Weights of a small image classifier.
Model: arch vit, activation swiglu.
Rows from block 3 of a small image classifier, named by matrix and row number. Rows with one number belong to one neuron. Each number is 500 + 50 x the weight over its row's rms, rounded and kept within 0 to 999. All counts start at 0. Numbers have three digits each.
Before each neuron's rows are labels from the 100 images, of 14976, where the neuron reaches its largest size: "strongest on" is what is common among them. Only what is clearly more common there than usual is listed. The data: photos of plants and fungi (iNaturalist).
# gate: MLP gate (model.blocks.3.mlp.gate.weight, 1024x256), inputs 86-171
# fc1: MLP up (model.blocks.3.mlp.fc1.weight, 1024x256), inputs 86-171
# fc2: MLP down (model.blocks.3.mlp.fc2.weight, 256x1024, transposed), outputs 86-171

strongest on: class Liliopsida
gate.156:446564502489480557589515496557459582524533542507573552487478478507612515451483434552482608477545502472518555540438516526499510481463491520441516495517574689508488480521512474481508492495554601532500483431539545448462432489504428457551489434518381445526490502
fc1.156:398489495480451483537585524460407491538457525475537509461464494564499482502557376539551628463535485512481485527446512440474455498470500595496454485503563615544540470537467517399470485453573552429529494486572484500498521561588452511538516493528404438490542456
fc2.156:530431526526423474478506550533590474548430424582518597524515482533614451486463429457563527447602507446509502435578428507539504494475382487511486484496441497582536465582521494567383450466496450484430441447440522440518464486436529443444431461550509464487545549

strongest on: order Asterales; family: Asteraceae
gate.485:538498463536433653566517506496458525515488579505445494468535476561639535455537515517591501524497567473543499479535494498523480444585416465564519442538424537459514515537443476514533484548528490529507479520513520506455518522494505550515542576498473522594551552
fc1.485:504504514533434594508427510517408566521470588507489623458558491424459478487458445381559568557537582566623505526494630460562454462546497440460544499567458508532514614505385515527467544520499500442692436536524537529476484493473593532442536454565453495511508563
fc2.485:578494455511586425470550586519340484613525446446499504532535459534577486527463484444453448565449496446599510517469504493570455468454567441575555464565534448511533482544439530502524403525461532511454457502464455496492414542476527569447483529475502508560470508

strongest on: class Liliopsida
gate.0:437569389534580482588530490558554451478472510608471537576540445454461545386566571477494544443542535614507539482486461575540591464454501427521494448509509445543456566431492519490495561543450548405525455548546534514391489542525401597514494451507490473552481533
fc1.0:526481465433521447488488551624527441472557533526595546548507504413482600497589441506481604490496526540535536445572503438458564455442559524526466486443455533551535570450423477470514453558462503428513443529549546433510525499533394520519437464546495423559464497
fc2.0:630461469458530540476564525482573504454503445509573450479541553391557572550428461505535492574515538519433523469553486646522412514509518520520461421432510516475538532557577489518449448517560558411469506524653425494511511507561508427614512521474479496570476565

strongest on: order Asterales; family: Asteraceae
gate.238:460447430526452499581522543540480439448452399473477504414503548431436533496526415502584522505501440486416556395541581571529455500480514518523526503589455623480552643489541509478588422490444453552558548511581387510443463559602517565507516523518610548437497588
fc1.238:572491541502393525537544451585558577557473530451544421501542563479506466501504379481537574487444531451403503480484509527473523458543496560479598485531429579429485530527461610477513528499479515555414488445436527471524410512540374484605460448542549463570440489
fc2.238:502489433527477486534499365460398537461547417585541550557484473431496414519624501455538497455455440534548502535522559544465560465582472462511478535405536386472488525474482533513512497548613477508538480430519476513499615470530453547443492475390462531548521455

strongest on: order Asterales; family: Asteraceae
gate.554:528520447501497559505516530603452514484575569425531575438490476488476595457533489522580467469510584502518501515542447497510527509587437481546479461505339482538485599551458567535475527448538473477529444507525490580522474439492482537396490579422498467439505485
fc1.554:613542475519514557456490504439438549476563482459488556505381475561486555528466503499538511502448515523544495512522409531506490521587537428450471439388508498538478593405437574601482515514526483532574515501520515545586513544506520528426489519531454523442545516
fc2.554:515417566497537505434536483558547642437407517534448559499502472443515516485560422471475473528513505515492420641561520396531495467441401585519531602432498511464510370509510454488498438468414565553421536459503516470497479490493545575545568522493618527536522541

strongest on: class Liliopsida
gate.416:577495518468538458553450470514520515498465517424543547552516504504439472411577558546491534514479476577463526451499575549516515518411577510450472486536411603472400409401406521444452518488446559478419486582434499381465592540485469488521378493453474506568529494
fc1.416:602508442562516451455503502606551484565462482497512491524479418414465544471504410594505544519531488546486461450531515478584461558423564474521507484502576494459483514406449526491485526520488528478478489575575531391539522472404456458495527530418464460527431576
fc2.416:436505537466501491536440444464467511519415526516532511551651487485430432576507443566491419558526469441544539372454524476540552535421505556605532501505539574545486467470496501549555487539494551556493501497506529510540498531484469476422430479414542461605493499

strongest on: order Asterales; family: Asteraceae
gate.394:527580516572480416507535508621493488490543567499464560513593434482534462460497485516505469474426471505477533528472555532517533525543513486505485428501544543647589526551482573539493461483508466558575535515544508503519505536552508424513494545508425520590523514
fc1.394:443476481509509525510474525427390523442535429420592549492482604468478511606502445513527509473516481524502466471523453519600542514463428463583543524483533451485526518530465505474485457462560504381520469450528458580435529545443546563527502509473497459464525479
fc2.394:460485537506518495555519506502474438590501564473430504510482500484493529499458474416460460409475534476477516450444489598502553551525439491494493499576581489467554392558534478505522485471510582506441469503560430556443578581435445540573572604559465513510475430

strongest on: order Asterales; family: Asteraceae
gate.685:486491442565482515461468498413481505435506570474506510471473538432522548460465516510568386509484498555493519475523461505399542585500506450438516490516554575387595459481506523440568479478516614631482540563544478487492509517606452505443555463518527438546559458
fc1.685:547541326424597584558621403384546547524463518532482449451512484550517515488537557556504536469459557384522518471480478576486478456483427501528506491495505477546551521553397467504550473549511487479485479423425471527475527553609532415505461454478491539469471554
fc2.685:432461483589432525416464465472480556503624531420473530460655459503517490434459520507463582593506419466447482521508547512437532613480551411414554541451567532612499480514455480498505587475576454462523483496625495507534629400483491526524561568589492467563517526

strongest on: class Liliopsida
gate.349:508530409508470458573496520441494475455531497474468510536558528509502472560548463536492442584467566528504550524453582506450587397453536458569569506520486505477451470545459502558536511469534524446474554489447530570457490517473432547590533522459599437421453420
fc1.349:426522364477536481596517600417560472474493549434503489463548541490508497528527476533482525525497444560531523535566553499524524381380518527507413483539470539471421456488497563561514527476575458532508544530539479534487558481484480494558535564503529455433447457
fc2.349:366557576521608448470560508483581567513550448509514424533537529545540484533501528419531442573444517487551505510490545485533480565529532463429610459420510539472590440540513493512486559523585511456505440587546478467466502493497497463515385503355531529530491539

strongest on: class Liliopsida
gate.667:380504481566470554584601536427488465504463493503452474574476521513522425555634419525518528452514500568603510490413497528503517496490421489553470489471511584510482489498493456404386529553532593489521499590579400441435558553494447520435529492525530373453482527
fc1.667:510493455479508480486539438521417582455493488489502462426505501489487526483466508461559459536495443434485394510513518522584513484541491535490455527444437466465511505430537557505538468433468386514478477440433517450575429500499589428516507452546467475554505472
fc2.667:608557575441572501474411498514501542563541523531468493476534508489470523486582445600523467531476486470459399502418516511428579493437521459560462456509558489519487505428511509501589528515573389479446434501453503491521528540508484447438522566559519507529557531

strongest on: order Asterales; family: Asteraceae
gate.620:538485505495532496486512442520370507545492429507505490585426486489549447423489421510511504437537576441457525532524389496525487499543454538483593521521648510473578448482539463535563443434447504564501420550471481496417460555448468511395528453480481532508510483
fc1.620:583459560554464530502592450442454460490472441516505607477498432437534485492433450461491482476464559426443521515517564487489488439498424415427498534462509501495495504489579560550486558430485475572484490516525645527437445477517440406473484555507525496465495524
fc2.620:454489456521443451578439470598380511466500461460564514514536548578549526537493460500408503496496474564571511557498533577466452442504466477559525504564587544450499563343443449617525511546451462590520463471524491500445522506480511523537499603419542444517508503