From a checkpoint of a small image classifier: norm layernorm, batches of 64.
Rows from block 3 of a small image classifier, named by matrix and row number. Rows with one number belong to one neuron. Each number is 500 + 40 x the weight over its row's rms, rounded and kept within 0 to 999. All counts start at 0. Numbers have three digits each.
After each neuron's rows are labels from the 100 images, of 14976, where the neuron reaches its largest size: "responds to" is what is common among them. Only what is clearly more common there than usual is listed. The data: photos of plants and fungi (iNaturalist).
# gate: MLP gate (model.blocks.3.mlp.gate.weight, 1024x256), inputs 86-171
# fc1: MLP up (model.blocks.3.mlp.fc1.weight, 1024x256), inputs 86-171
# fc2: MLP down (model.blocks.3.mlp.fc2.weight, 256x1024, transposed), outputs 86-171

gate.182:488581527575449477580525486587457486526503495462495511460571515522457440554483514481465577487544540538517506528505564484562520525499539440410509491511546412478524534486486515481536489529460532522479484458540534470533497530505563480469520502496432440405484533
fc1.182:511451459473504522455511458462501581427492515533494533476430492449478569445477520461586452474513433511535483503559498466490544550481567530550488491565527570588476468449506470552473577478545491382529399510520504492473495439481496471481481490547557463533528452
fc2.182:490441437472458524495435472492457485500492549550573453501460523494548492532503498475415523516542570518459506438474490507466579551442516481508473458556504570500510435489476502506550496519490462477537449535491464526542481543472504534453485511543547459449465531
responds to: order Asterales; family: Asteraceae

gate.204:473510461472520506486498465472458467438487464561533461481505469479459527518524485517536546492549468454472518521478490506453512391512529439509443450518445558486472531529483495590547549508520493520471479449546501536441443543491499485595490543591549497486505505
fc1.204:477486422544500462506458499530442496508491505468528466553553503466479506503485495452502474452561501501522589424474469515474504554531430432476405482568546541466520466458532567488467574489508499502441476530516539487527569519458462454514467496442493523467561482
fc2.204:555526475513565450389467390471520513571515487533540452527525484482469455492482517499474490516501527513490485475494557503481458436521569510524479509486463490526497541533622464449474466519428478553550435469543478470567457493473576453482495432498530479529565506
responds to: order Asterales

gate.547:549525507528505431519583518461434481562468532497585470456575474496520476442451458516542538531481480455458476501457564480516487427467563514450469496503467412582479440549439492477520497516446488503427485512566499501514476542552514473513441411453476536461499590
fc1.547:612546521541474507488550456491497476466516505501493522405524529481439470504457502530557523465506526533474473510478495570497518496476487537459514504498564467488489481504477495463490443458557515470449516582519499474554554484482483536507512476472413513542477501
fc2.547:480511479480537506529501468430465486497531490480602552509520565487449505538485434560550473442531503450487519524485536448495537409464424561567494492518499507556480494503425440479516530496524468482540454500510507559492444537485528593435552429432511465401524483
responds to: kingdom Fungi

gate.738:453470447498456493455541448533597441469563528475574496429464501472479512522505515540438544559476441481465507511526529493590581567466519541508520546469524457521515454526547457526464486534498514496455534594488523533488565478527527546494553474542537540576513521
fc1.738:446400498477484504563554538478551453487548557474469506531534506539495529494488521538508430606496509557421428502482482541508525459469574459456511502492443553473486525541553573455487495547463483407446505562484511514543418481501549439440481497493471473513533522
fc2.738:556533434520517515551482472487476441613478514495508525517521493521499527532591467537510526467514471532502494577490615592419521443490520521503512552520501445523553482458514527539474372481430462483529416493509429513553521509428466500495535481490490565465461545
responds to: order Caryophyllales; family: Cactaceae

gate.649:482556503527488488524604532518533506545486565505459455527477472501476473467533446468476501510510527499476513504505512485467524507511518498565554517475490450467505500533472520523503480454558477540460467481480554546593483446511531462528446548465545485483486507
fc1.649:492463520561461504511474546509487476491472452555441431469509527510512536515524527454477494470541468526547493500498502464506575548485461515501538564486510481509522533505493485507426495507512523452524498444470481480452450463485534500578450536460509504526454526
fc2.649:499500480560454509472592476494505550506471484467482548486394551464499521516459534509519492513451467443517515562437532494466448500490489445447477448545492539526551514513513474520468474475525516401509457544497492514489509438456474515489478458421464536489511483
responds to: order Asterales; family: Asteraceae

gate.669:511420457513552435514495424596435488530536505535444554469485502463493468552457512444494455483409472500569442489533480510541527434554528484484495464493509471589514515425456415440513404541484504515494521597497465517485466553525445470492496543505524543483494523
fc1.669:510524492465540453455532475559467534522577480484503475484559504557443473525494473570479448573416458574535445597448487462437564516558460470510471547526496512526476508533447490473563495491391490448525464489502506478531458496568515539468488594500473524498541460
fc2.669:440491516492439481500520569540549525506446472503492518487453523553526534496499521499513548478514503488446489516514576542431532473508503474359446533502445527522465467566546492530541459482470470452462493449473507510456606474490523474524504476544482480551515490
responds to: order Caryophyllales; family: Cactaceae; text has "cactus"

gate.136:548444460507514486488508514482416489507540509542487470473525526463515520539571517447532481533551564518484487469573453579500511462550458494550471451499498523482430452473587461494484544429473496442471521515415458512503481486453496462540529552518473493493460555
fc1.136:555452468485492531552494513426579468514509516450442522504454522586549485526510486483464463499491550528481505579560559525480493480487523550547507546517448473543502535506474448487470440464560498483522511537590522480529480495530474590526528460504503413477482490
fc2.136:497501522567412499441553485492453484566442502554456429507440522573549443501486579441548502461525509517444452435537434495574523497571434489460499492489509532490476537474498501480496533515529523470517487504457458478482507471460542391459454525428546474526515488
responds to: class Liliopsida

gate.636:468483492525523574480430454435502478429504469471460604455496523534512520494500477529449464499463460503486434466467538584461564488504429466489450456555451500509526546469463557454547466520490481515440470533534513532486514594498529516550490556479534524520483508
fc1.636:501545484496466493526478517508466502504481549535503497423549500462499523534525484520433482577558507451419498463491443495461506528521516479509500538574575526481495501550553497515529518548540518543523409520505432530490488570469480584495447469508509497482530533
fc2.636:433551462384472558508490517520435455537527467476539527546554584489501535516526448417502526479535480541490485473549588462516452572532442507485484522526557552498456521503549461468527483501510559499515448483517464499544532507501495484373445473505515503523507489
responds to: phylum Basidiomycota; class Agaricomycetes; kingdom Fungi

gate.659:517566479510541511556528506524496515580476490478493524542536524554484572458566500498512512527527493496568507457467467550474472456556409520468432545505499543483570514523503475415545489488558529537426521492517582446479467500502470468490473477475459538441494462
fc1.659:483507527443469544462451530518492473505539457490506553554544497504500469510422496522566500506482486490481506456548564436533551511542539451531443459522485503518571535541473470527536457433446511514526578524490562464486450506486434526551543414463467570422480489
fc2.659:536510431448495494480478477512526520545549435509523480546471448514504538547494521535502505479563463620480512445535531450379478542536520533566505485566484486486484556515470447512481489465462469436490490522471564498381494478479535508480476401464491454464528568
responds to: order Asterales; family: Asteraceae

gate.159:535510473513487529598456563473528511533513508486492472472456498535471459523498451513507487516556420558456482558514516555495558493479467458525434491521543468496528566494461524420560536473478563482500463485495490610515470476573461489559517470464459498539493518
fc1.159:550462543508540485461597498444483595515559497516541525474488505514439518495404504533508464465490490541486483498496462534592523511482528520510476488445478543464499513531510442523506537521451515439495565503509561487438530504517542468539431510504514462548552525
fc2.159:498509505441484489507474466423436532511552463532486486477464504549550510479498473532512446508518455552506501476455432472519469555525431449545458534485511479507476481453548466516511547491554568486500521415456505424451474441511549484541568492456485530487472520
responds to: order Caryophyllales

gate.248:517484542576482545499529516425420475493531550500497480466528483512448428562536520517463566397458484536494466522439496453481504503559549460472508423468463514465552464452497419488516483543427533557559573508478491516558622429522530493455455441422551445563485485
fc1.248:496496514555580448512435559464478499536455492461553542485437506516467517505540526510481531450480536548501392577495529428433596457591432513560424433559405451476596443532449496494516541492392500538548527545485468483553503498549542528448501436505509507514515550
fc2.248:567452587496572528532529532468468566467518450509505477452549411501497460517475505539500492557482429446456487551517527484476511511450495475438496495528551443477445549513494492433527503456513488448506477540471525472473503478428462468545524545476477466486451440
responds to: kingdom Fungi; phylum Basidiomycota; class Agaricomycetes

gate.496:479521528526532475530506440510505450495512545483521464499491546475468479469482524503531495508451475542419530448471413474440565465549509469498505514558496485443502486517484555456573482523522503590450566525524508482494440456531520450430454470476458540542510534
fc1.496:498510513524471570430456463510445503498494470548517511462508482444414513516487471489521477436462548504503520450556414493420496485513503370457495542591561507456490512461530505473501522509497520467513526438541536497472447514555467469525432489530559497521559520
fc2.496:534539474526403498479517459510530448489453436524523465472452500518475589438465513449519492482474470495408465449484457446538534504510551523475496499481433502495528495584558533468539487510565476452496353525483514446448432490526441497567441498528600533525444515
responds to: kingdom Fungi

gate.274:565500447542524562538475457576556501487525439464508480532504582469667492561407501515478474486492525530514487528500510417461514520516488521489504534498462548497507506491565473569501453454471459498474495502467461431525535437522438565507540476441446509528540534
fc1.274:457473550495565455460525463451421534434490564506510548493466513488468550551431490482548513433495509559434478533505464543517433489490492513495508494435500576460534469524440501492511451484541517540512444506518506522504425532471490518501502467461477414490508439
fc2.274:504415541462523548500520515466517477521464564573553499480523502458519521521593526608499457489584605522523498547479566519567481488555490541543420525528501541466531519462528486394531508513468510505494559474441558425549471490471466490545466502479463497510459461
responds to: class Liliopsida

gate.82:556526527483572495525429555432501522497522533542438555467480467494429517464474511522492497482520568504546509474520461458532536553484467425394447528564540429440593586526510471500486494492475570442546480487510489484497484515473533456529505509458510450516494446
fc1.82:472490441596492478481530536491552481506495478442550493440474546481524486484421521508549445438474514557495480492547458473433544436486532528529454495488436471490517546481563508525472560500433503493448517487517469450484481501569458443427515447509443513456481518
fc2.82:472493485547458542451495594414478483500527532570449511502472505530486447508474553488531511480475554401456557482446479480452439515516542484497458545479503489477521544486465538497563522520474509480490559499579453487527540500466522462539513480417479523508581516
responds to: order Fabales; family: Fabaceae

gate.766:541452479552501547496509521456475464431510554530520506594490481512564504509457536497454583584451459539545503468455559487510449512563506584457430439448521504501507529557385493510498460435488442520499520546538502473500539520563514448448497468538401523520457491
fc1.766:451480490449450492492462404504539513488530486522460516517546543534499475486509571517484469506544500525487542466502514498464477482492472458478569453471563538547410464518578466531486503474485454524450527530435568502592454482522439489455460500499502488466571570
fc2.766:532548421527457470528462408475522463511514540457453499466470518471483512505468492450483492552497477481531465508538481465503486486497501510478432569443472522577502523503426469538453573516490528446542546452490505532556431503512450507460460533470508508487534529
responds to: order Asterales; family: Asteraceae