Rows from block 2, named by matrix and row number. Rows with one number belong to one neuron. Each number is 128 + 24 x the weight over its row's rms, rounded and kept within 0 to 255. All counts start at 0. After the name is the row's rms in percent of the matrix's.
# gate: MLP gate (model.blocks.2.mlp.gate.weight, 1024x256), inputs 128-255
# fc1: MLP up (model.blocks.2.mlp.fc1.weight, 1024x256), inputs 128-255
# fc2: MLP down (model.blocks.2.mlp.fc2.weight, 256x1024, transposed), outputs 128-255
gate.643 090 [124 113 102 114 128 124 123 157 148  97 140 104 120 101  88 103 147 110 106  88  91 173 157 114 107 144 150 137 119 136  86 147 112  97 126 134 134 180 155 147  85 167 164 137 133 147 151 144 134 126 129 124 107 158 109 131 136 144 111 121 128 121 195  90 135 126 156 106 157 118 159 113 149 149 108  73 166 125 160 137 109 116 128 116 134 134 152 149 156 175 187 142 185 122 154 146  80 120 135 129 111  97 154  89  93 112  80 132 131 144 175 131 128  97 120 144 102 114  91 121 112 168 133 112  89 140 144 156]
gate.644 107 [114 142 121 153 121 122 111 123  92 161 115 146 154 116 117 166 123 151 139 123 121 130 124 120 151 142 109 125 126 100 138 163  85  91 104 146 157 137 178 154 124 122 162 113  89 111 149 117 161 132 152 114 157 136 162 134 118 127 123 145 135 125 159 113  84 147 121 107 146 124 119 118 100 141 120 173 159 121 110 134 134  94  76 122 107 129 158 151  81 146 145 116 112 157 117 117 153 141  81 129 124 157 100  91 156  68  90 135  70 137  95 156 130 105 169 126 126 160 145 120 184 155 104  86 134 130 132  90]
gate.645 115 [ 92  66 132 120 145 146 126  92 120 180 127 139 113 133 122 139 151 114 145 141 112 146 137 121 102 100 157 134 131  92 139 106 152  84 115 153 113 120 161 100 130 168 112 148 100 135 116  95 116 141  91 157 147 137 123 122 126 155 105 113 116 119  77 109 158 181  99 139 145 111 157 146 152 114 131 138 130 121 117 158 101 146 174 124 120  93 143 132 134 130 122 105 118 144 155 123 120 132 106 115 150 158 141 159  90 129 124  74 159 117 109  93 105 158 129 129 138 136 184 135 190 158 138 122 118 135 101 137]
gate.646 089 [117 111 109 141 109 106 113 122 138 136 119 146 130  64 117 108 106 113 163 106 172  86 145 112 169 158 111 106 119 101  87 157 147 145 146 143 147 121 127 145 147  90 145 130 122  87  91 116 110 140 118 114 108  82 132 170 120 141 132 140 129 119 105 152 128 115 131 157 144 128 144 157 112 140  97 129 129 100 153  95 103 134 123 128  97 118 102 121 183 142 116 156 143 103 122 118 113  96 112  94 164  96  74 133 132 131 163 130 129 146 107 133 143 119 146 111 121 137 111 113 101 144 129 129 127 130 147 133]
gate.647 098 [126 143 167 145 111 128 110 127  97 146  89 136 102 141 106 137 165 117  73 164  82 146 137 146 128 107 111 147  79 135 137 127 138 112  92  89 140 158 122 123  77 146 132 156 164 135  81 146 101  76 113 119 133 145 119 123 159  86 145 118 107  60 139 113 140 144 150 144 114 153 145 173 121 109 103 112 124 111  74 139  98 132 145 105 103 108 121 123  98 109 132  81 128 134 130 146 127 139 113 104 105 101  99 115 126 144 115  87 120  71 122 115 125 158 158 131 113 133 120  74 112 180 134  99 107 170 112 134]
gate.648 129 [122 111 142 127 176 125 151 146 139  93 122 138 146 148 103 103 103 132 153 136 147 153 165 113  84 176  89 196 110 117 169 128 130 158 157 131  87 117 150  98 111 145 136 106 140  89 131 103 188 139 124 120 130 162 142 152 148 144 150 161 146 124 129 106 116 133 120 152 109 100  91 129  95 154 110 118 153 146 113 114 132 126 135 105 116 123 154 172 111 123 129 142 133 129 127  74 102 177 159 133 111 141  85 104 154 168 168  86 130 139 128 113 141 118  97 121 144 143 110  97 132 164 137 147 113 146 106 115]
gate.649 101 [126  86 154 127 149 138 150 125 158 150  98 102 122 105 134  93 141 114  96 132 150 130 123 139 126 109 146 157 151  95 102 153 109 147 166  57 105 119 134 147 134 148 142 120 129 159 110 150  93 109 153 123 109 102 110 155 122 131  99 118 100 142 151 155 128 161 111 115 114 168 127 127 108 133 151 138 157 118 140 147 139 130 164 118 135  98 182 119 129  76  95 134 110  98 114 116 143  91 118 111  92 137 131 117  98 167 129  87 160  85 165 117 111 141 152 148 131 137 157 111 129 128 151 113 117 153 141 106]
gate.650 103 [146 122 146 112 145 126 153 111 175 141 162 139 122 131 121 123  85 129  92 149 140 131  88 114  89 159 166 128 114 139 155 105 152 154  94 106 140 117 120  92 115 178 118 116 150 136 113  92 155  66 136 111 121 155 157 124  95 154 126 185 108 109 136 131 112 128 130 134 134 110 126 132 120 125 160 116 124 152 150 106 150 140 138 152 101 139 150 164 126  89 108 116 159 132 115 120 114 147 144 118  80 130 115 128 129 122 148 111 105 130 107  88 149 182 128 107 149 160 100  82 113  84 117  89 156 123 169 114]
fc1.643 087 [143 122 132 109  90 116 129 168 129 151 155 100  92 112 100 130 166 119 100  82 135 164  96 131 111 150  99 143 134 133 149 130 108 148 131 134 143  90 124 140 108 149 137 124 140 164 145 128 175 125 153 134 115 133 126 171 109 154 135 110 143 140 137 138  87 134 127 116 156 107 118 127 132 153 160 106 158 142 145 137  95 126 136  67 106 103 141 142 105 158 103 135 160 111 120 112 109 121 113 133 138 141 134 102  96  68 149  80 165 139 165 143 105  76  99 140  54 116 139  76 145 142 162 136 105 146  97 157]
fc1.644 109 [118 132 139 141 139 148 118 125 145  71 151 111 114 128 126 137 114 123  92 146 119 161 140 125  95 147  85 157 150 142 121 145 129 154 136 131 103 111  78 117 159 129 125 127 179 161 154  99 118 117  76 132 136 142 139 120 160 121 117  97 127 107  70 150 109 168 104 117 114 143 157  90 142  97 138 127 113 128  98 164 108 120 118 170 151  85 119 147 107 120 133 149 100 145  95 128 140 121 143 110 118  87 122 144 107 114 126 151 110 134 109 145 117 180 101 105 128  80 155 145 157 167 155 142 119  94 155 115]
fc1.645 120 [106 107 154 110 155 134 133 105 112 116 141 148  82 130  86 133 170 138 121 119 126 129 136 132 135 148 136 102 136  86 130 121 108 115 148 165 170 133 143  61  80 123 128 124 150 104 109 120  93 161 102 150 179 132 114 137 133 164 103 119 135 148  81  81 172 146 132 138 140  85 114 174 129 108 118 138 158 136 163 152 115 170 153 133 147 122 129 178 115  86 142 100 162 178 132 142  91 143  99 125 148  95 142 149  94 127 139  97 157 142  95  98 119 125 123 126 119 145 154 102 120  89 142 178 107 140 110 128]
fc1.646 088 [106 108 134 123 117 119 143 155 156 119 150 149 184 181 145 147 139 119 147 127 141 146 140 118 161 143 109 131 117 179 138  98 116 104 152 142 163 128 130  87 130 160 128 149 168 126 175 167 134  77 142 103 138 150 151  82 142 126 117 106 130 143 161 131 131 127 116 169 119 122  86 110 141 136 137 148 156 132 102 132 103 138 121 144 130 119 172 143  93 141 139 117 148  87 156 156 151 179 110 160 139 131 149 150 107 117 140 134  88 127 128 132 136 139 114 118 110 113 129 118 114 114  73 144 168 150 149 136]
fc1.647 093 [110 137 128 124 140 137 120 100 145 117 124  91  91 127 169  87  92 129 110 129 146 150 153 143 120 148 110 125 134 129 170 128 108 145 143 132 148 110 165 135  86 128 155 183 151 122 147 111 112 116 171 135 147 148 111 155 164 103 114 109 165 182 116 121 125 106  73 161 128 105 144 150 138 166  69 115 160 108 112 107 118 121 104 116 104 123 158 126 134 147 122 108 106 150 110 149 107 122 131 137 145 112 119 136 102 156 158 126 116 159 136 130  96 173 161 165 111 114 134 138 139 181 140  96 162  95 135 138]
fc1.648 125 [155 147 123  92 103 137 118  93  84 129 123 159 159  82 113  84  93 129 115 114 117 104 102 159 106  87 105 104 146 161 167 127  88 157 160 191 111 136 166 123 115 128 102 155 130 126 116  75 140 112 131 114  99 151 122 144 160 138 158 117 119  94  95 173 153 119 141 153 160 149 153 141 100  78 117 145 139 118 114 144 134 146 131 156 134 127 111  92 114 119 111  69 149 159 132 104 142 116 129 112 148 129 145 146 128 147 129 129 147  92  93 120 106 106 135 132 104 122 110 150 153 100  85 119  72 128 106 120]
fc1.649 097 [ 97  97 136 140 150 145  92 135 138 128  88 141 126 121  96 134 129 122 150 162 179 117 162 135 160 101 109 128 112  99 103  95 117 111 172 131  98 175 109 140 140 125 153 107 167 134  75 148 116 109 128 188  98 141 132 115 135 162 146 153 138 133 177 131 119 126 109 141 128 110 126 125 149 152 115 170 126 186 131 146 154 143 102  93 136 138 112 123 138 123  71 130  89  99 122 137 137  91  98 114 141 128 130 121 122 151 135 131 170 124  92 152  88 100 152  95 138  94 124 193 136 143 127 137  63  84 146 123]
fc1.650 099 [127 118 158 138 108 111 111 147 140 112 146 133 133 122 124 136 118 107 127 112  81 138 156 126 121 129  91 131 117 112 169 142  98 148 120 126 121 131 114 149 137 144 106 110 141 109 128 120 116 133 118  87  87 192 155 112  99  96 121 163 124 152 149  79 114 130 166 125 152 123 112 134 126 141 143 120 156 157 109 146 165 138 149 122 129 137 109 135  92 110 189 169 152 140 140 188 152 134 156 105 110 121 138 146 113 158 160 149 130  84 142 198 121 130  98 125 111 111 153 103  72 149 110  94 167 148 122 138]
fc2.643 091 [132 148 112 114 127 153 133 151 115 130 101 149 110 105 148 168 130 114 107 128 117 106 129  84  98 134 102 178 115 123  81 128 146 122 144 147  94 106 142 137 134 139 126 102 119 143 146 123 165 113 158 109 138  83 127 127 120 140  97 143 151 167 126 136 129 117 131 153 124 130 176 124 119 113 152 160 125 124  99  92  94  60 132 103 116 102 131 179 104  94 124 142 154 175 120 123 128 109 142 128  91  94 150 181 111 137 140 136 123 162 131 175 137 135 111 125 141 138 129 129 218 136  86 141 130 162 166 114]
fc2.644 120 [140 100 121 129 120 136 108 158 127 118 136 119 159 117  99 151 144  95 158 118 135 124  98 192  94 111 133 110 139 117 154 136 144  84 139  88 128 135 163 140 157 163 102 129  93 142  91 150 129  97 142 117  93 169  74 142 128 155 159 108 153 130 108  96 155 121 126 136 118 103 132 119 112 100 115 129 111 141 109 146 170 136 150 110 120 109 116 154 146 126 154 148 125 139 165 142 120 113 153 121 136 115 145 164 103 165 182 123 153 134 106 189 135 133 110 134 110 105 143 151 179 127 117 124 112 116 110 152]
fc2.645 116 [142 132 142 140 107 126 119 179 176 124 129 124 101 114 133 119 128 157 137 146 135 123 121 129 106 135 157  97 133 158 163 115 130 134 115 150 139 141  96 163 114 171 153 110 121 113 101 101 147 169 134 159 134 104 138 134 158 111  97 148  98 117 107  92 121 146 121 128 142 145 129 172 150 135 107 155 122 158 124 128 128  77  88 115 124 115 117 141 199 150 134 150 136 149 120 140 117 148 132 139 107 148 106 219 107  97 144  90 132 162 121 142 145 117 121 122 139  99 121 107 125 146 119 137 123 130 157 109]
fc2.646 084 [118 175  84 135 116 134 152 145  74 131 127 134 128 175 124 106 127 127 132 132 152 113  99 142 171 120 107 121 158 147 159 123 159 162 154  98 139 141  89  87 105 134 109  88 164 139 122 169 161  96 143 131 112 112 116 134 107 147 153 152 120 168 146 116 131 152 125 101  78 145 116 141 136 161 129 137 167  87 123 109  77 105 130 184 112  85  87 154 159 133 114 112 172  95 131 107 126 147 173 139 126 137  99 145 120 151 133 138 170 155  67 122 131 145 121 140 116 104  97  94 142 122 110 139 152 169 117 106]
fc2.647 096 [129 128 120 124 107 113 175 160  88 140 171 100 132 132 145 113 120 113  95  94 123 113 144  79 130 132 142 126 137 130  97 142 145 170 103 105  98 114 119 159 154 113 111 123 117 108 122  79 129 107 135 159 120 162  97 153 115 128 124 122 151 135 108 131 118 128 102 129 110 103 120 124  89  84 133 122 187 181 197  82 153 133 126 139 125 111 120 121 140 137 141 116 115 136 107 160 120  99 135 116 129 163 123 108 123 112 103 128 113 152 138 120 101 135 107 146 175 103 115 122 158 156 130  90 139 118 137  84]
fc2.648 105 [134 117 151 147 117 141 107 171 115 102 103  70 133 129 133 159 140 129 144 140 201 134 157 161 177 144 195 118  91 134 154 163 113 116 130  47 161 145  80 100 105 124 159 134 126 119 132 134 108 128 113 145 123  98  94 122 111 148 104 111 102 130 117 100 109 122 167 119 141 116 131 110 133 126 123 127 181 139 134 136 127 103 106 136 125 138 124 150 123  97 156 108 101  97 137 164 144 196 103  98 113 150 115 150 125  78 124  98 118 143 108 168 161 130 108 136 181 134 123 122 127 124 137 123 133 144 146 132]
fc2.649 097 [136 116 128 104 144 137 179 158  93 167 122 143 103 136 118 145 115  65 110 144 144 123 143 129 148 102 121 121  75 127 121 135 115 124 106 146 118 133 128 136 125 148 132 126 143 162  97 134 145 123 126 139 169 157 150 118  79 122 128  88 166 115 134 134 137 133 118 165 121 113 132 117 130 117 127 107 132 134 137 184 123  88 155 112 166 122 173 147  95 140 117  72 140  94 153  77 126 114 152 153 176 128 105  53 144 103 171 187 121 128 117 134  91 134 122 111 159 125 120 135 143  80 151 162 175 124 123 132]
fc2.650 106 [118 130 118 115 110  56 134 148 103 104 113 117 123 125 116 167 172 110  96 159  90 117 129 142 122 132 102 166 140 141 145 137 117 134 162 142  98 147 130 111 143 146 125 139 169 120 102 129 103 130 163 142 117 133 164 106 115 121 119 171  86 137 126 134 102 182 140 175 139 125 144 145 111 135 155  89 120 120 121  86 100 109 117 150 137 111 112 141 147 173 127 161  87 119 127 147 122 104 146 145 107 119  91 155 102 123 109 132 110 199 120  92 143 132 150 131 129 125 169 174 106 164  93  97 141 144 105 124]